config = dict(
    norm='rmsnorm',
    lr=0.0019,
    weight_decay=0.3,
)
Rows from block 5 of a small self-supervised image encoder, named by matrix and row number. Rows with one number belong to one neuron. Each number is 200 + 20 x the weight over its row's rms, rounded and kept within 0 to 999. All counts start at 0. After the name is the row's rms in percent of the matrix's.
After each neuron's rows are labels from the 100 images, of 14976, where the neuron reaches its highest value: "top examples" is what is common among them. Only what is clearly more common there than usual is listed. The data: retinal OCT scans (Kermany 2017).
# fc1: MLP up (model.blocks.5.mlp.fc1.weight, 640x160), inputs 0-159
# fc2: MLP down (model.blocks.5.mlp.fc2.weight, 160x640, transposed), outputs 0-159

fc1.105,105,205,188,213,189,178,207,186,190,220,223,211,244,188,227,218,198,184,185,201,197,214,178,216,224,238,195,202,194,178,202,204,243,201,176,208,153,182,182,191,177,174,189,160,180,204,220,178,196,190,216,182,205,215,199,189,161,198,201,148,163,222,199,183,166,160,166,215,216,165,187,220,190,207,216,227,231,181,178,199,186,208,214,214,224,204,183,199,176,204,212,190,221,233,194,216,201,203,234,210,170,186,172,181,192,209,195,185,178,182,242,210,231,170,189,160,192,207,208,195,172,202,204,236,178,199,184,194,201,223,204,221,181,208,244,208,219,214,228,175,226,221,218,179,192,202,214,172,202,201,198,220,207,213,177,179,204,177,190,179,199
fc2.105,109,217,201,200,200,211,193,194,172,187,185,207,203,183,182,179,201,215,209,200,217,229,199,221,228,223,180,246,215,224,189,211,231,212,213,162,204,205,200,173,203,203,205,183,209,188,184,202,199,204,196,187,194,217,219,215,213,225,172,228,161,200,226,163,222,226,220,216,207,208,215,159,213,220,188,190,207,230,229,187,191,206,201,208,171,211,195,196,197,190,201,162,205,183,192,220,178,194,195,165,219,172,212,241,216,233,209,208,168,205,221,168,205,208,208,192,220,194,197,208,192,171,222,172,219,171,183,205,216,154,242,179,211,234,167,151,222,246,230,221,165,173,179,193,188,187,184,216,182,187,205,183,201,199,195,235,187,206,199,210,165
top examples: finding: diabetic macular edema

fc1.322,114,206,209,199,230,211,230,199,201,227,177,162,214,182,203,246,210,216,182,211,182,191,222,223,200,186,192,172,197,162,205,181,209,216,248,200,230,187,190,209,206,207,192,233,233,182,173,217,216,202,241,189,231,208,210,193,199,208,224,227,227,176,173,182,201,182,204,209,229,178,215,219,178,205,212,215,230,199,216,215,217,251,222,221,247,209,237,193,198,206,201,216,185,220,206,213,190,193,181,200,222,225,241,182,211,186,202,182,172,208,205,184,228,188,214,188,191,208,209,173,209,189,184,229,168,222,194,236,196,221,218,223,217,197,248,203,184,222,179,198,205,214,214,197,189,180,217,229,181,205,189,193,210,242,162,196,185,201,188,191,219
fc2.322,097,203,206,249,218,152,179,195,171,203,242,175,192,241,200,157,186,185,171,165,216,224,169,194,190,197,193,201,216,239,194,212,234,163,185,199,192,205,198,212,222,161,232,165,194,173,208,199,205,218,207,204,191,191,181,200,203,186,198,226,180,201,227,183,218,200,218,208,184,234,192,212,173,183,204,205,185,174,186,176,191,165,234,191,191,200,206,216,177,206,171,176,205,207,212,200,223,194,189,200,187,202,220,168,202,174,231,187,211,153,185,194,223,188,213,223,200,215,171,194,204,224,217,180,240,171,207,208,195,210,181,182,196,201,207,220,159,168,206,210,208,188,209,222,198,188,193,182,193,201,194,226,238,173,188,191,166,219,222,202,186
top examples: finding: choroidal neovascularization

fc1.574,085,210,229,206,202,194,214,168,210,212,212,168,217,210,240,189,221,181,179,168,228,212,179,196,207,185,241,202,200,183,181,218,195,187,216,166,181,188,193,153,177,200,174,257,204,190,167,207,185,170,214,174,203,198,212,201,207,205,231,189,205,219,204,222,181,151,181,221,196,206,215,210,184,200,229,200,186,178,165,213,230,203,188,177,185,181,176,211,210,186,188,216,176,178,174,217,219,214,203,201,191,178,194,210,232,203,186,192,188,218,222,172,211,220,238,182,199,219,194,178,192,193,220,201,194,188,181,203,189,235,189,214,211,195,211,209,213,226,249,229,206,185,163,177,175,255,222,206,199,234,182,187,186,215,215,183,194,221,197,217,221
fc2.574,094,159,205,179,179,219,165,153,173,164,216,210,170,183,198,200,196,203,233,237,193,184,228,194,209,197,178,206,205,225,164,217,179,202,220,166,223,222,189,178,200,210,192,168,192,199,218,178,233,192,164,187,193,227,194,205,207,199,160,181,200,190,184,175,206,204,203,199,231,209,200,213,192,216,210,171,211,233,213,203,179,212,230,219,231,260,227,234,202,223,180,186,227,222,182,191,214,214,201,223,222,198,230,192,175,207,206,203,197,194,203,207,181,185,179,223,197,172,223,189,200,228,206,218,232,202,219,219,218,164,179,185,190,218,208,206,214,161,203,204,218,190,202,191,165,162,182,229,194,204,174,191,203,188,185,215,198,190,184,184,179
top examples: finding: diabetic macular edema

fc1.442,095,169,210,190,218,233,191,200,201,223,152,205,197,207,235,180,207,185,174,205,216,240,217,179,200,158,167,157,177,187,243,243,233,214,204,221,245,171,162,188,214,203,181,211,212,204,210,200,168,208,215,210,195,193,236,189,234,188,238,182,182,170,186,206,137,181,192,191,198,202,182,181,163,226,200,187,210,234,194,198,194,207,227,202,212,199,195,204,213,188,198,189,185,206,206,211,188,210,214,191,214,201,193,210,162,188,202,215,205,217,215,198,181,172,219,235,190,197,187,218,194,243,185,196,225,181,177,213,195,173,151,214,215,204,211,195,214,209,212,216,217,213,215,187,210,196,189,177,206,182,172,194,175,196,210,200,214,207,180,198,207
fc2.442,091,183,230,234,171,220,222,212,198,204,205,204,187,167,197,218,197,213,213,204,198,180,224,173,227,232,199,197,218,215,194,169,154,203,192,194,218,218,213,181,203,214,208,222,170,195,182,211,189,207,233,193,222,219,186,198,158,204,190,224,230,245,193,228,215,221,196,204,223,221,227,211,192,189,233,182,218,197,191,198,232,183,198,207,238,218,186,206,223,210,214,223,208,223,200,236,206,184,215,229,201,191,195,187,215,215,194,187,209,158,207,170,206,222,228,200,191,223,185,136,213,159,212,222,198,213,200,166,169,185,243,217,193,171,170,220,167,195,208,197,173,202,194,189,195,186,195,232,190,207,225,211,220,177,176,197,167,204,192,203,198
top examples: finding: diabetic macular edema

fc1.233,106,197,223,186,224,179,204,154,189,204,218,191,177,192,218,209,222,197,215,177,195,185,226,212,217,221,215,203,187,232,183,190,160,145,219,191,205,201,183,225,195,231,196,213,192,203,201,190,231,161,212,194,249,215,229,204,207,212,211,207,197,178,187,214,192,195,201,193,184,209,212,231,190,224,195,205,216,168,207,173,239,223,221,199,239,215,207,217,183,198,192,224,192,203,233,184,197,206,220,203,188,184,239,183,216,175,222,197,198,217,210,182,212,208,184,211,178,205,202,179,198,224,199,205,222,223,202,183,210,248,249,203,194,202,183,195,197,182,211,175,180,188,179,203,187,191,221,192,213,215,214,174,194,163,264,219,204,227,207,191,258
fc2.233,097,215,207,211,178,204,205,201,204,214,206,235,192,193,233,219,239,182,204,213,190,157,219,212,217,181,221,209,217,183,206,206,199,187,179,210,181,194,213,197,239,188,168,181,199,215,178,184,181,199,194,178,203,231,156,205,183,199,209,206,202,221,215,177,191,216,205,188,215,189,208,179,181,212,266,233,216,219,212,196,159,197,176,203,208,204,182,174,226,200,187,224,189,229,183,248,182,214,218,197,211,212,168,169,216,223,165,209,249,145,208,186,212,178,214,183,241,218,197,205,159,208,193,228,185,201,179,196,216,205,193,192,215,199,212,241,187,201,209,195,242,182,182,175,201,189,191,222,208,196,205,190,207,219,171,189,209,228,187,211,195
top examples: finding: diabetic macular edema

fc1.537,137,221,190,177,184,209,222,223,196,179,201,206,191,182,218,167,213,180,196,179,218,200,190,175,208,223,200,215,167,222,180,189,228,211,199,197,193,189,188,208,201,187,205,197,212,212,197,186,230,252,193,210,185,213,160,197,204,202,205,229,164,205,211,189,238,197,178,203,216,204,231,238,227,222,170,187,227,177,168,216,197,201,186,204,192,198,192,244,210,202,181,214,213,202,178,162,209,181,201,178,183,228,191,193,212,182,179,193,162,167,212,230,221,198,176,169,200,201,183,202,145,208,248,174,234,217,202,185,192,166,174,236,213,224,220,206,212,188,188,220,230,168,192,188,208,199,214,188,215,160,206,218,223,188,169,194,210,223,179,216,206
fc2.537,119,189,209,168,220,189,203,172,222,178,187,177,243,143,193,206,209,218,183,236,213,213,195,212,172,228,220,222,184,220,172,215,222,199,190,193,199,179,196,173,207,184,178,189,197,179,168,244,215,226,223,197,193,220,186,204,166,209,215,184,189,201,232,178,202,189,200,200,214,189,180,157,216,180,203,202,205,189,201,180,204,184,217,229,178,185,186,189,229,205,207,197,189,197,200,173,194,223,229,177,207,221,221,201,227,247,213,210,205,189,199,227,173,198,248,175,211,183,227,205,191,170,205,209,186,166,200,167,190,198,229,231,168,219,184,236,210,182,231,218,233,220,246,195,189,196,184,199,181,209,206,202,180,181,189,188,213,217,205,198,193
top examples: finding: diabetic macular edema

fc1.416,099,170,184,179,218,169,215,196,220,206,203,219,188,201,198,206,183,156,191,185,196,177,249,206,193,207,226,224,240,216,216,197,204,212,216,197,190,217,185,214,188,204,183,185,186,192,185,194,200,244,218,231,225,139,175,194,185,179,211,178,199,204,195,180,219,226,209,200,219,205,195,215,186,180,208,187,209,196,174,222,203,205,232,182,172,248,154,205,227,208,169,185,202,227,176,190,225,192,195,256,179,235,206,206,196,170,208,214,175,153,207,195,196,203,224,222,177,220,190,218,216,249,195,196,192,197,194,199,215,220,220,199,171,190,207,182,192,229,181,201,186,186,216,193,200,206,190,197,202,217,206,249,186,194,212,200,178,188,187,170,181
fc2.416,105,195,166,227,200,166,164,221,183,150,191,186,194,193,192,210,200,209,202,235,207,171,188,197,215,206,196,174,169,209,175,191,200,168,199,201,194,165,162,226,192,227,202,169,191,205,193,210,192,207,218,216,216,201,216,212,211,219,206,190,214,230,172,223,193,183,182,204,184,195,199,215,213,265,172,227,206,187,207,217,194,170,180,217,209,216,216,184,135,214,204,207,201,190,206,199,209,215,224,186,209,188,176,225,214,207,216,227,205,189,202,189,204,198,197,173,192,189,166,162,154,164,198,197,190,174,185,191,181,180,242,191,183,208,191,189,209,189,212,184,227,173,220,191,243,210,231,172,212,175,216,194,186,192,195,216,200,224,195,224,233
top examples: finding: choroidal neovascularization

fc1.292,090,223,192,233,179,170,211,175,190,189,222,177,227,204,168,209,233,217,237,184,192,187,213,207,229,203,179,200,202,199,147,193,183,206,167,236,196,193,200,213,211,220,206,197,169,216,222,179,222,231,201,208,178,199,206,210,202,194,203,231,190,213,218,216,210,189,171,176,230,191,236,184,178,226,195,196,184,170,197,227,221,205,219,207,214,240,201,184,201,219,222,181,195,191,234,234,201,206,186,231,198,183,212,230,214,170,200,197,192,195,196,206,222,181,192,213,170,199,182,184,237,185,255,199,209,229,175,197,195,198,221,178,215,206,217,214,212,198,189,213,213,216,192,200,195,232,179,186,218,218,210,201,217,149,232,190,149,188,226,213,231
fc2.292,089,208,205,166,194,214,166,217,195,222,168,219,208,198,178,215,195,192,146,224,240,228,201,187,209,175,159,186,190,207,178,184,187,178,187,203,200,217,196,230,185,214,186,208,193,203,210,160,176,190,200,186,194,173,218,192,215,217,179,213,203,179,174,219,201,239,208,225,233,183,218,218,201,134,185,207,205,222,197,195,174,185,200,164,188,164,236,178,177,230,202,233,204,181,165,204,229,212,197,216,223,220,179,218,173,208,176,189,197,181,236,180,189,231,190,197,216,193,215,220,200,213,221,205,197,211,216,191,231,188,176,200,181,202,191,210,191,199,221,202,179,182,215,223,188,205,227,198,176,211,204,206,176,225,185,212,240,183,170,202,179
top examples: finding: diabetic macular edema

fc1.499,091,199,159,240,186,199,182,166,199,212,209,184,216,167,215,232,192,220,211,206,184,207,246,191,197,170,210,191,187,201,236,192,178,205,218,212,198,201,206,251,191,215,205,167,240,186,193,200,178,204,167,221,214,183,193,193,183,238,215,221,172,195,212,172,211,229,187,160,201,226,200,186,204,176,229,186,181,230,215,174,207,224,198,203,234,212,178,193,193,210,195,201,221,208,206,209,202,189,209,224,211,191,204,197,181,253,206,230,188,194,207,185,174,195,197,217,214,179,171,185,177,196,197,190,169,207,212,178,168,223,205,212,202,247,148,184,184,208,222,224,208,188,173,240,198,194,210,177,214,181,204,207,169,221,189,179,176,219,195,208,187
fc2.499,096,198,224,203,230,209,225,221,170,230,150,194,183,194,165,218,233,207,212,178,207,208,178,222,206,206,196,201,187,205,203,159,204,203,186,155,175,169,207,186,214,195,160,180,175,208,184,178,195,165,208,206,171,184,237,200,216,206,168,207,200,197,188,168,173,204,192,183,168,202,197,227,171,203,192,190,215,160,205,223,222,188,164,199,199,182,212,201,208,169,232,195,206,170,161,182,163,229,172,196,193,211,183,210,174,181,188,173,189,216,163,192,214,219,183,177,189,195,231,207,207,202,249,204,200,189,188,213,214,191,193,179,200,204,212,198,216,196,194,207,199,198,205,164,205,245,186,206,222,189,191,227,243,203,223,213,220,207,194,219,203
top examples: finding: normal

fc1.212,090,214,200,155,181,195,210,252,196,199,200,217,201,199,229,197,203,180,227,202,169,249,221,175,206,252,212,174,203,210,206,196,194,201,191,220,194,199,185,199,184,185,184,198,211,154,173,180,221,212,174,188,202,192,162,193,201,188,220,179,227,199,185,203,199,211,156,230,180,186,246,230,151,208,202,211,182,195,179,166,193,162,187,189,200,179,208,239,194,220,189,201,202,181,195,235,183,180,241,202,175,209,192,175,200,223,195,201,199,235,210,176,186,175,202,188,199,180,201,190,175,196,225,167,218,232,212,211,199,182,187,226,193,217,208,177,215,204,235,202,215,178,189,208,189,216,214,231,183,230,200,219,186,210,185,191,181,177,173,199,205
fc2.212,095,214,179,212,220,197,202,154,211,180,225,214,189,191,168,170,194,252,169,192,190,173,199,162,218,217,180,214,200,176,159,191,186,189,209,181,182,199,173,185,206,196,209,194,200,233,225,226,173,189,200,208,184,205,218,215,201,223,206,203,191,220,204,204,215,196,198,202,190,179,182,201,228,170,213,217,211,238,200,171,210,228,190,174,201,222,194,246,190,179,225,227,199,203,210,188,208,197,184,207,184,176,172,210,226,188,166,217,199,136,144,183,200,192,196,207,201,211,203,194,193,161,211,189,214,173,234,190,197,195,180,197,181,183,198,200,261,187,227,227,200,205,226,202,195,225,191,218,207,192,184,183,211,202,206,177,199,203,244,195,214
top examples: finding: diabetic macular edema