From a checkpoint of a small self-supervised image encoder: norm rmsnorm, patch size [8, 8].
Rows from block 2 of a small self-supervised image encoder, named by matrix and row number. Rows with one number belong to one neuron. Each number is 500 + 40 x the weight over its row's rms, rounded and kept within 0 to 999. All counts start at 0. Numbers have three digits each.
After each neuron's rows are labels from the 100 images, of 14976, where the neuron reaches its highest value: "colour at peak" is the nearest of a few named colours to the mean colour under the peak. Only what is clearly more common there than usual is listed. The data: retinal OCT scans (Kermany 2017). In brackets: how many of the 100.
# fc1: MLP up (model.blocks.2.mlp.fc1.weight, 640x160), inputs 0-159
# fc2: MLP down (model.blocks.2.mlp.fc2.weight, 160x640, transposed), outputs 0-159

fc1.186:490503451470525560470446477503540541457480494501542521541518579479546488548487443484511500410484508468554429523527539492514480519485521509487443407566451545472556503524459478530450489588514527497543491538533448537540595523516457512482491513488478475528409483460456451534524476424457484444471514528499450518546477487577564539492534501517507492572439547445506527481503474534539535499405527515543540426499523589510447471463384514483485497488412468459519502489521516482527445500453506
fc2.186:599458492501518506498526537490462496550490510503489466459497492513479461464571495560514444579506562514400566492483447434450537464575521495512557609456501471516490471435511547469515435424493482504471538443481577496467482506480552516543461524497530510501523533469465498481529501540521476552472460484446538504417470585474510509501493507529491498433565419614559496541513561474484549540535491535460495577499556499488534528509551470509559542523529485525476477526436513522461525466496442
colour at peak: grey (100)

fc1.567:538515517516518537477523477526512524517537608553525479510471533514504497465413536432511435458473553486489587480538516508526536502543462503518507519500514463517545582491415457572483544468551548480549470513449550482544539506419489539475512454536478465518462471494545507479445491534469425459495509505476514517474489539493411531572475488485488525513436513528550522505546585441462495419388448514529517535501467534523533542468503476495539480463540464523411514433519524465532603534555517
fc2.567:555495514445517422493450478481506453509590428417483486496529448510496445567529481505473584540558471530545409510504381467530452554430536516484411488493478523517491473464507507446488458474434427510554470464475510463492482502559518541454472536515504530480496505533448512538524490466498462454492525473531414533458536525413562504444515448500490500475492498500479426550493480474561490484490444538477476483523541465477435515434505517520501473512496498499509515604500444441472423516449531
colour at peak: white (67)

fc1.568:536571525463593535543429553495510478572516450465482489477525528421514458500448494459457459474500508491420495473521516483544535540546521542457496507583482564521447463583488498527527504459480518504462526495521462438474490546518464539462455586551458446500441552563455457545519485560469545396526528499485483463501542497499477551481520535501528543497437575521548505559562485497553444524484512555499483573491439505484420518447504495476455475518483535486495524499456381489509488496532536
fc2.568:449486505541406515427483508519502539433539560494546527587457473470485575450569467462474506503455531526531474480510485536430450476485526517510556481442543529506530498448548493507512498459514439491536501459514534519488522507564545550494458415525511492466524431498497541470510530460458505526497484574448539484427478528544480455480564537443511511484490497419538481464469521500466573448484515437457487445561582472534552466545491504474548560433474478446495518595515458454486502566463428
colour at peak: grey (98)

fc1.117:461477464477451477516424440380468532516539506513547523525502516521486523544437467458533501524512456509484605514570510527545510534477550469529474501465467493467477497529548484509437486437558466586500479539543568467514473441516475518509515547542499505555461490420545482495500527532465481485521493531443496503465384469521515530510446504518487524512526486473430527474515523448542526492494439458537473517512543578497447447599508534476525476419365441477524495525492534493464540449462468
fc2.117:556525494500546549568527549545549491485482463499434513455518503501496486417522538554498499487432490477471445441447471498437527439523523528455531454532544502519553471477502480470549482584414563478458458509494481550545433516446549481502508518473576464506489529515431443485489448529482539543516473480487514517488514490463396431456530525497504516492432508519476470498529469541425472551495535571449514506393475451540532545413517469509489474448596503557437533492501510500565466527510468
colour at peak: grey (66)

fc1.580:531509460515490519460433484467490525472527523491480433495598469447498506512423436566412512537429478496448486555481436439489503545494474505463498466530568484483474463549439518529535488554417495504497465484469490567415600504551520537505494488557513518547425510499495490481491568526535517534445487517499515538528466536540481585548513463563487459440466420557531555529463494465544499520492453462521476481448449521529494408495529483521562504473503488459436558452436451481518553496500489
fc2.580:528506515504550417565579524482399384479483571473477520524451536522529489507508527417537449500560534516570488510470480526515551488504489466503565482523501484532477543496472484467488492423549519489518563480512469494479500474454469446460448484464499512445487525542471583519497505515489533486517489471488567514469527443449526463491522444468434494552508483476483489496445507541455484556513568569489535489486559546429463507503547490466507557478397534509624540568464587492508496500478546
colour at peak: white (78)

fc1.583:498443431502504498487527466474483518502474478496461476443500501454542470577513499553468535475488399459533462506504492519463518502538588386411513505492456517528510446473523499513509542485474441493501490458550466527492514584516464494525495417413486471443483554489508470499558401499493436487558529527523473516479491491493513443510447471464496536426490468489555548490543539464487496492418475426551594450515433485555462451463548529493487488403535447518496463488532480436448475448486482
fc2.583:573512476549541543549450537557579481499517464486560525508428457525439503540524536468524443535558546512525499438474573477526428472455430544564473508563513503525480510563440504441494454480466568488470485568462476489628516540445493486476472486558424582501528423521547482495469536440509520518446462526517562468491502515483398553519515519525532455498507493488482441457438485475473521522507500553475476557517562524513503480533458489508497435504442484522518521480471497503584506531473513
colour at peak: grey (98)

fc1.361:467510514469486467529482379503448543447429552444508496482560466535565525440495488551505489514463408500509560523482529546469477526448492516400515468489409477547500496506569511454515420512456545513515509564511581504496516483565501404482498494458473470433466467415535452533511481528467506510540456463490531537511497459475498524482526460469460443533457475537445529533514544521571453508439532454468486447514509544549526449446539426487452487560489475501478513530509523500457484514534589
fc2.361:507446421505503513536508538560476466496524496524474491531439509418409465539496532466475532426527563517486427476529493469451541492516478436573494514523541513418548485497490504455454530467460458525498508483467466481492486506424557525493498525508511512541518484575484511479478498488466468465485530546520483503445503519471484491437521541565569480424532540474548454438538487454479524506561545558513500614495498484538442596551413500543598499426530523462484554520509510452578545471496470
colour at peak: grey (81)

fc1.93:506532438441478569489504545467525481476467467502523383496484541456477467479509441528618529537519493399488494449455536436482519479514458518496474438520434477548505548518482540495495488502539545520520505547524471520487471496502510517522497510470502418472467405431468468503562468477548503439588480541578488562544510528442517543452484457554441599502441471526543453576456506503499516515502488510528556440506451489490526527519502598502434494435502541498516465472484528485491509440499477
fc2.93:496506613525549500475440525518456457495523562492501591484491440467496493543576523476425391493529479528524534521529484467559434530488539475541474541462529544477491504492492492488512534560482541532492509479504534547541520569453478490477438482558494467531534551541485523474470486465486539563476400437448498423433471459540508399547535451472589465483520482413515570465472536504466527493518517493549528500575496521477446470510487477497570452527508542484418530481515489527529474526470499
colour at peak: white (78)

fc1.20:537485453562456543465592466477535511578499442526511542544524579507515492490417562468473487497449557474492524508493556519538506474459487493476517540511535443489464465511498546545471482470526499467458464467478443500515535445421503453524559455505450537542478475460558554528494504574514540493511524428560506573441467555470487514546513486450465526489446509507462556551497463388491556445546404498523479586532492529508441466505507475468578528486515515513540475494560455480595530501515495
fc2.20:574478516466449522526547498523518521568490491559510472426484512449505486467550535480450445544576373503493516461437487422487545493451511492502549477511513530566508494551467525552500486526496496473502558523462553450503469563468523460542474453492473453503525498595452370496517462482474490496516504537518431481500527551479518509519501573533485478466566516567502393461597519475566480441520560494517508442515483523480519529527468490494496471494482434575501497587458526502504513470479534
colour at peak: white (96)

fc1.399:559494493498412463606440520535515518480465433430509536529475482506471453480504531496441470529450487551468485551456491534533479457477519553484531490501574580482563474484537589515530505467533436484438524501503429498492460543491491471487555560532480513512554507503537516497568529514486525500581515463496569429552486447513556558507509504504532456480445521435456604512487479532434521509584514517527500570461470483469482547490566522522540496491526511528594474514453592515554495520506537
fc2.399:401501510512468545433555474535505482488545439562524479526456498475484560516485496473513545443458573463568534511480538522477530482478475530483539493538464512541411526471467531509487514460507563494488500547573538466491553452468497563534481503512573459470456500557493423503525526505531428499508528473522468502499510507490514484582485575468538540526581564507513508517405468461513566515444466450565500407485455533543499409472419496432526463440453469553486495491543447540456515519468490
colour at peak: grey (77)

fc1.309:492570502472537427538389556588474549553539562530467544540543517456499454595491419581506574510474496475505528462481485504525507455509446504488475489524482541497499442514519521511598399460546446565476541482504551511489496559543551474539477502513507502482493496477532474538532469469473463555487547488490485467500493479478484441518507479540485504586536532503447436447457528482568408527571505530444502483496476468489516504488482575433537562537498451504541451512552484489502456538511541
fc2.309:588451527520515596491601484415546463456486491487522439457466551507496590417512595425485460564487490483442481549529541490537505538483497500511524543462529504517539503487471467527459547491555565457513460466516489430512507481453435546423510456459510527533533491504479508454448490522476517474549421514479462520508541522508546503491474506497445550445462463475507515524599488488510594462464498466567501532504507537529543568537519430530443439480535529523487523487422487500481505471467525
colour at peak: white (75)

fc1.364:487475506539447565515514479538563555519444518509480548481506574490519511465462521493450513484478495478496474532442564515423477546451564480475504492484531517511471553471448439538503525478498549471494489420538510521519459551473420527537448482534491467493587439498500455474621523525520546414451518496485551497502518441455464479434432432584530456502507546566408456520483477530533439490487465537509485507546510562522501499428438489490500508547476410483521437469513470514517469426479539
fc2.364:489484533509505439508475538526499473488512506542587446470454517514522470557497517563525439523479538477504454488567523488611447530538455501593482538497520424508458567450511573477438448489514481490513520578461479429488490465433574501470468541484604488496485535485503496519414509520444426519497479484514436520414495469466477464453505458457484534491468507530598502513495512578459475468512550496505473585517568550503509505482524500434507470467553499562488490519462565481456467544493468
colour at peak: grey (97)

fc1.169:493551447561594510461442516523534532513511461477509513522478497482559484533449487541453512517489488469535522517406498538508472486491494508418470535486472472438475557494517503548485499456454529482454468476526489420482536477504574457436501559466556414557470490515500538508546509459534461494420549542411471549546476413506531527415478488517504527443468445529517520547490493447512509508547528429422569550521449502557486461419492511490522504427491466512507467476486615490475461475450502
fc2.169:426557522546440471457466472465468392493475492542471492491463526488488522464463523554446510534559499478478505562535500449479460568429491509483547486508532446471503519479504479449543473467507450544484532532456516477558519521423438486536467499487475438461563518511493425538443502543525522498548467491532481453529520519501499446510407453551503466596420435521509522512474537557513484551585392533517517495505535480499584523524463533476518477460587501458483550470572493468514495463434493
colour at peak: grey (94)

fc1.376:486473492524466496527491481470517484542484525514444471455500597499458501456508496473484508550495479435429480491534447538533501546457528590512490568475490463529489508433510553515556454588450508443537451541513500567521428544475523448439425462468490506526456546479460472430565476451481505497531486485510465448504543531436556558470499552488511537440435437569503495510492523523503464521452496594452471440556430602487473476531508531506500545472451506483503447493488540494505583533435458
fc2.376:467535575484535453474502561518503499508459529549555555530467510511517452489508540471513483488476497556533594504459605418536507491514451451525521492496523540503534526486485502517458543542446521527540431482523500515519536514469448551602517531509415540435519528479464496599528493559513505488448460478499492511497572537595468528479467499489539471514513534385512531457521475528553525508463524396479480535511609479523476455463535512513500516535498526557538547486524523509522405472557528
colour at peak: white (72)

fc1.284:473514480447486478505480492520491532521576395499514499512500519537498442505429461560502504485462546462467456485474530483526442511491466498518519502479497519482619496467502483496556517537530495409580477541519534501533474534438502462509438549465528517549523493464503518452456458406476506471499501502509410527447471483500479523511561462526360508474473422478524523470544483477491518522493480510557512443510392533563467612486476541465458501552524560522521426553472497521527494510542573
fc2.284:460481475474493511558538476501565474516496517561496567438571510502554505467510532525481480505479465553533561441462437498501494477520496504524485471538472461540451522427444439500448494545501537577470491497462496491451526487499490560568551468516493495466495500532545505549545493599498524590529461450501535482534575544492566564513447466439635516499491512503528581509453513474460480501445477530479550516503547514475499420549477440518522519465597474405492548479498486511524513443466443
colour at peak: grey (91)

fc1.194:463528462522472505548546515441469484517524545527571525531521469505486509440489489515482515480524472531544461499478520469429452499503526532492452517447486430492443503470462488489557546456522497498526560567545549495469524520501575491428432556477518500478470517528480493537450570561487474480463451477499449475468451547450453482420568513523433540522531486453503455441482461472525451459511556562458596464431510527461459503621501444567527523529548526485502459587454533501507455480465589
fc2.194:537512475532528466573519518504510466540520448564466461507530551456479487567447479446480502508539466510549514459471499517593463515506540454528489408437499462481556507475474481509526493540494540449507536477451496484545571487421491536459529441502498490496460428548476554494584417365545467456552534445445508500493580479517487580499550446409510487443427531534464482541498502540539516499533459421445481515492506535496514456482436483480516481432508507491505520483521515511455525502568520
colour at peak: white (100)

fc1.576:547531514428506538471519499463501523472476497504430483449527409501470481464466447522489469563479522548531568489509469504484466490510469488510493478487536464499448465493494563448496497534439484420456548554496536464474505532403568543431477511563494469481517481455453396513528420495567454535510457448429551501495523487489479573534550581443517508450532472531447473459461518528481473542523488519551590546467538486507455505559502501529496541457539483509603555500465471479512440457543564
fc2.576:465505509512508472550503486551449535482495438572548540555570513445489525557416549454486522493484444549522498482461506536520528488521491505527521512474468534582563493468448444442562494502551521436526488444507470533510544430493470521515517460408551497479501498482557506493596598471449469465475492481446468474520534489472510499428524394508459472526423518492576549510480498497538516530482518520524463440414487533454496433529450485503505494502550550482462395519529492511542553532535449
colour at peak: white (83)

fc1.392:649506458536453445528501520543441462487535494461476499483516482521479507513480481540556498450517451483509469576563564446504508515457444596467532527460545555470551475505526511530519460502432538523555539482544482545476588450560503508424480441501488536559486514493636539503492495466464550531501535478493508570451455512447446516484462513572513540556479484520465516518472500486545477453532451497430520500491490518542496522587466448547499474517577505449485468515497465506460494498443492
fc2.392:471465562484518490496443500498546541510504526529511479471529544515495479439485484527496502578446571510456488480452417539519493392552506496551474506465409484492527485561506454519508572491539498457492484483458503477443530504490527493509430570429515483495487533550409502477464489468524466495492534528504482485513501466472519483500498499479536504464519555566644487499547495562538489507512612508543443486499490418499501460451554507491515565514362518524513585428446511500511522483530534
colour at peak: white (74)

fc1.475:576512520545475527456514502520562478503463492534508459499537477435510520494559561505525487542562566503510502516505489554450560523483511481465543446496441548542491541495457466499543464534529456498602551511576494479470469530445468565512569478442495591477448508534421426512490540513450501475545465512543533506511547517594482545511534528404571504515544481468541502437499516570459521470485456560578509488516465557487477490500535531509433512582482494542593517480462493546506568526511496
fc2.475:484455565499526447543529434459466457490501479557441474518478517553467472467465526483474450493485457483496495586465479433516476555486459495563447430445598508474486424536447426459509545493469540549454460524477515508537524508448523439496456487556467456489489524515476485521489523511481478502556561414521481537522513477545463518527484466565536467485493477496502467514450543430508556521600515534526523542437475532453537625525426548554538475485501443467462507456517471438480500548558499
colour at peak: white (63)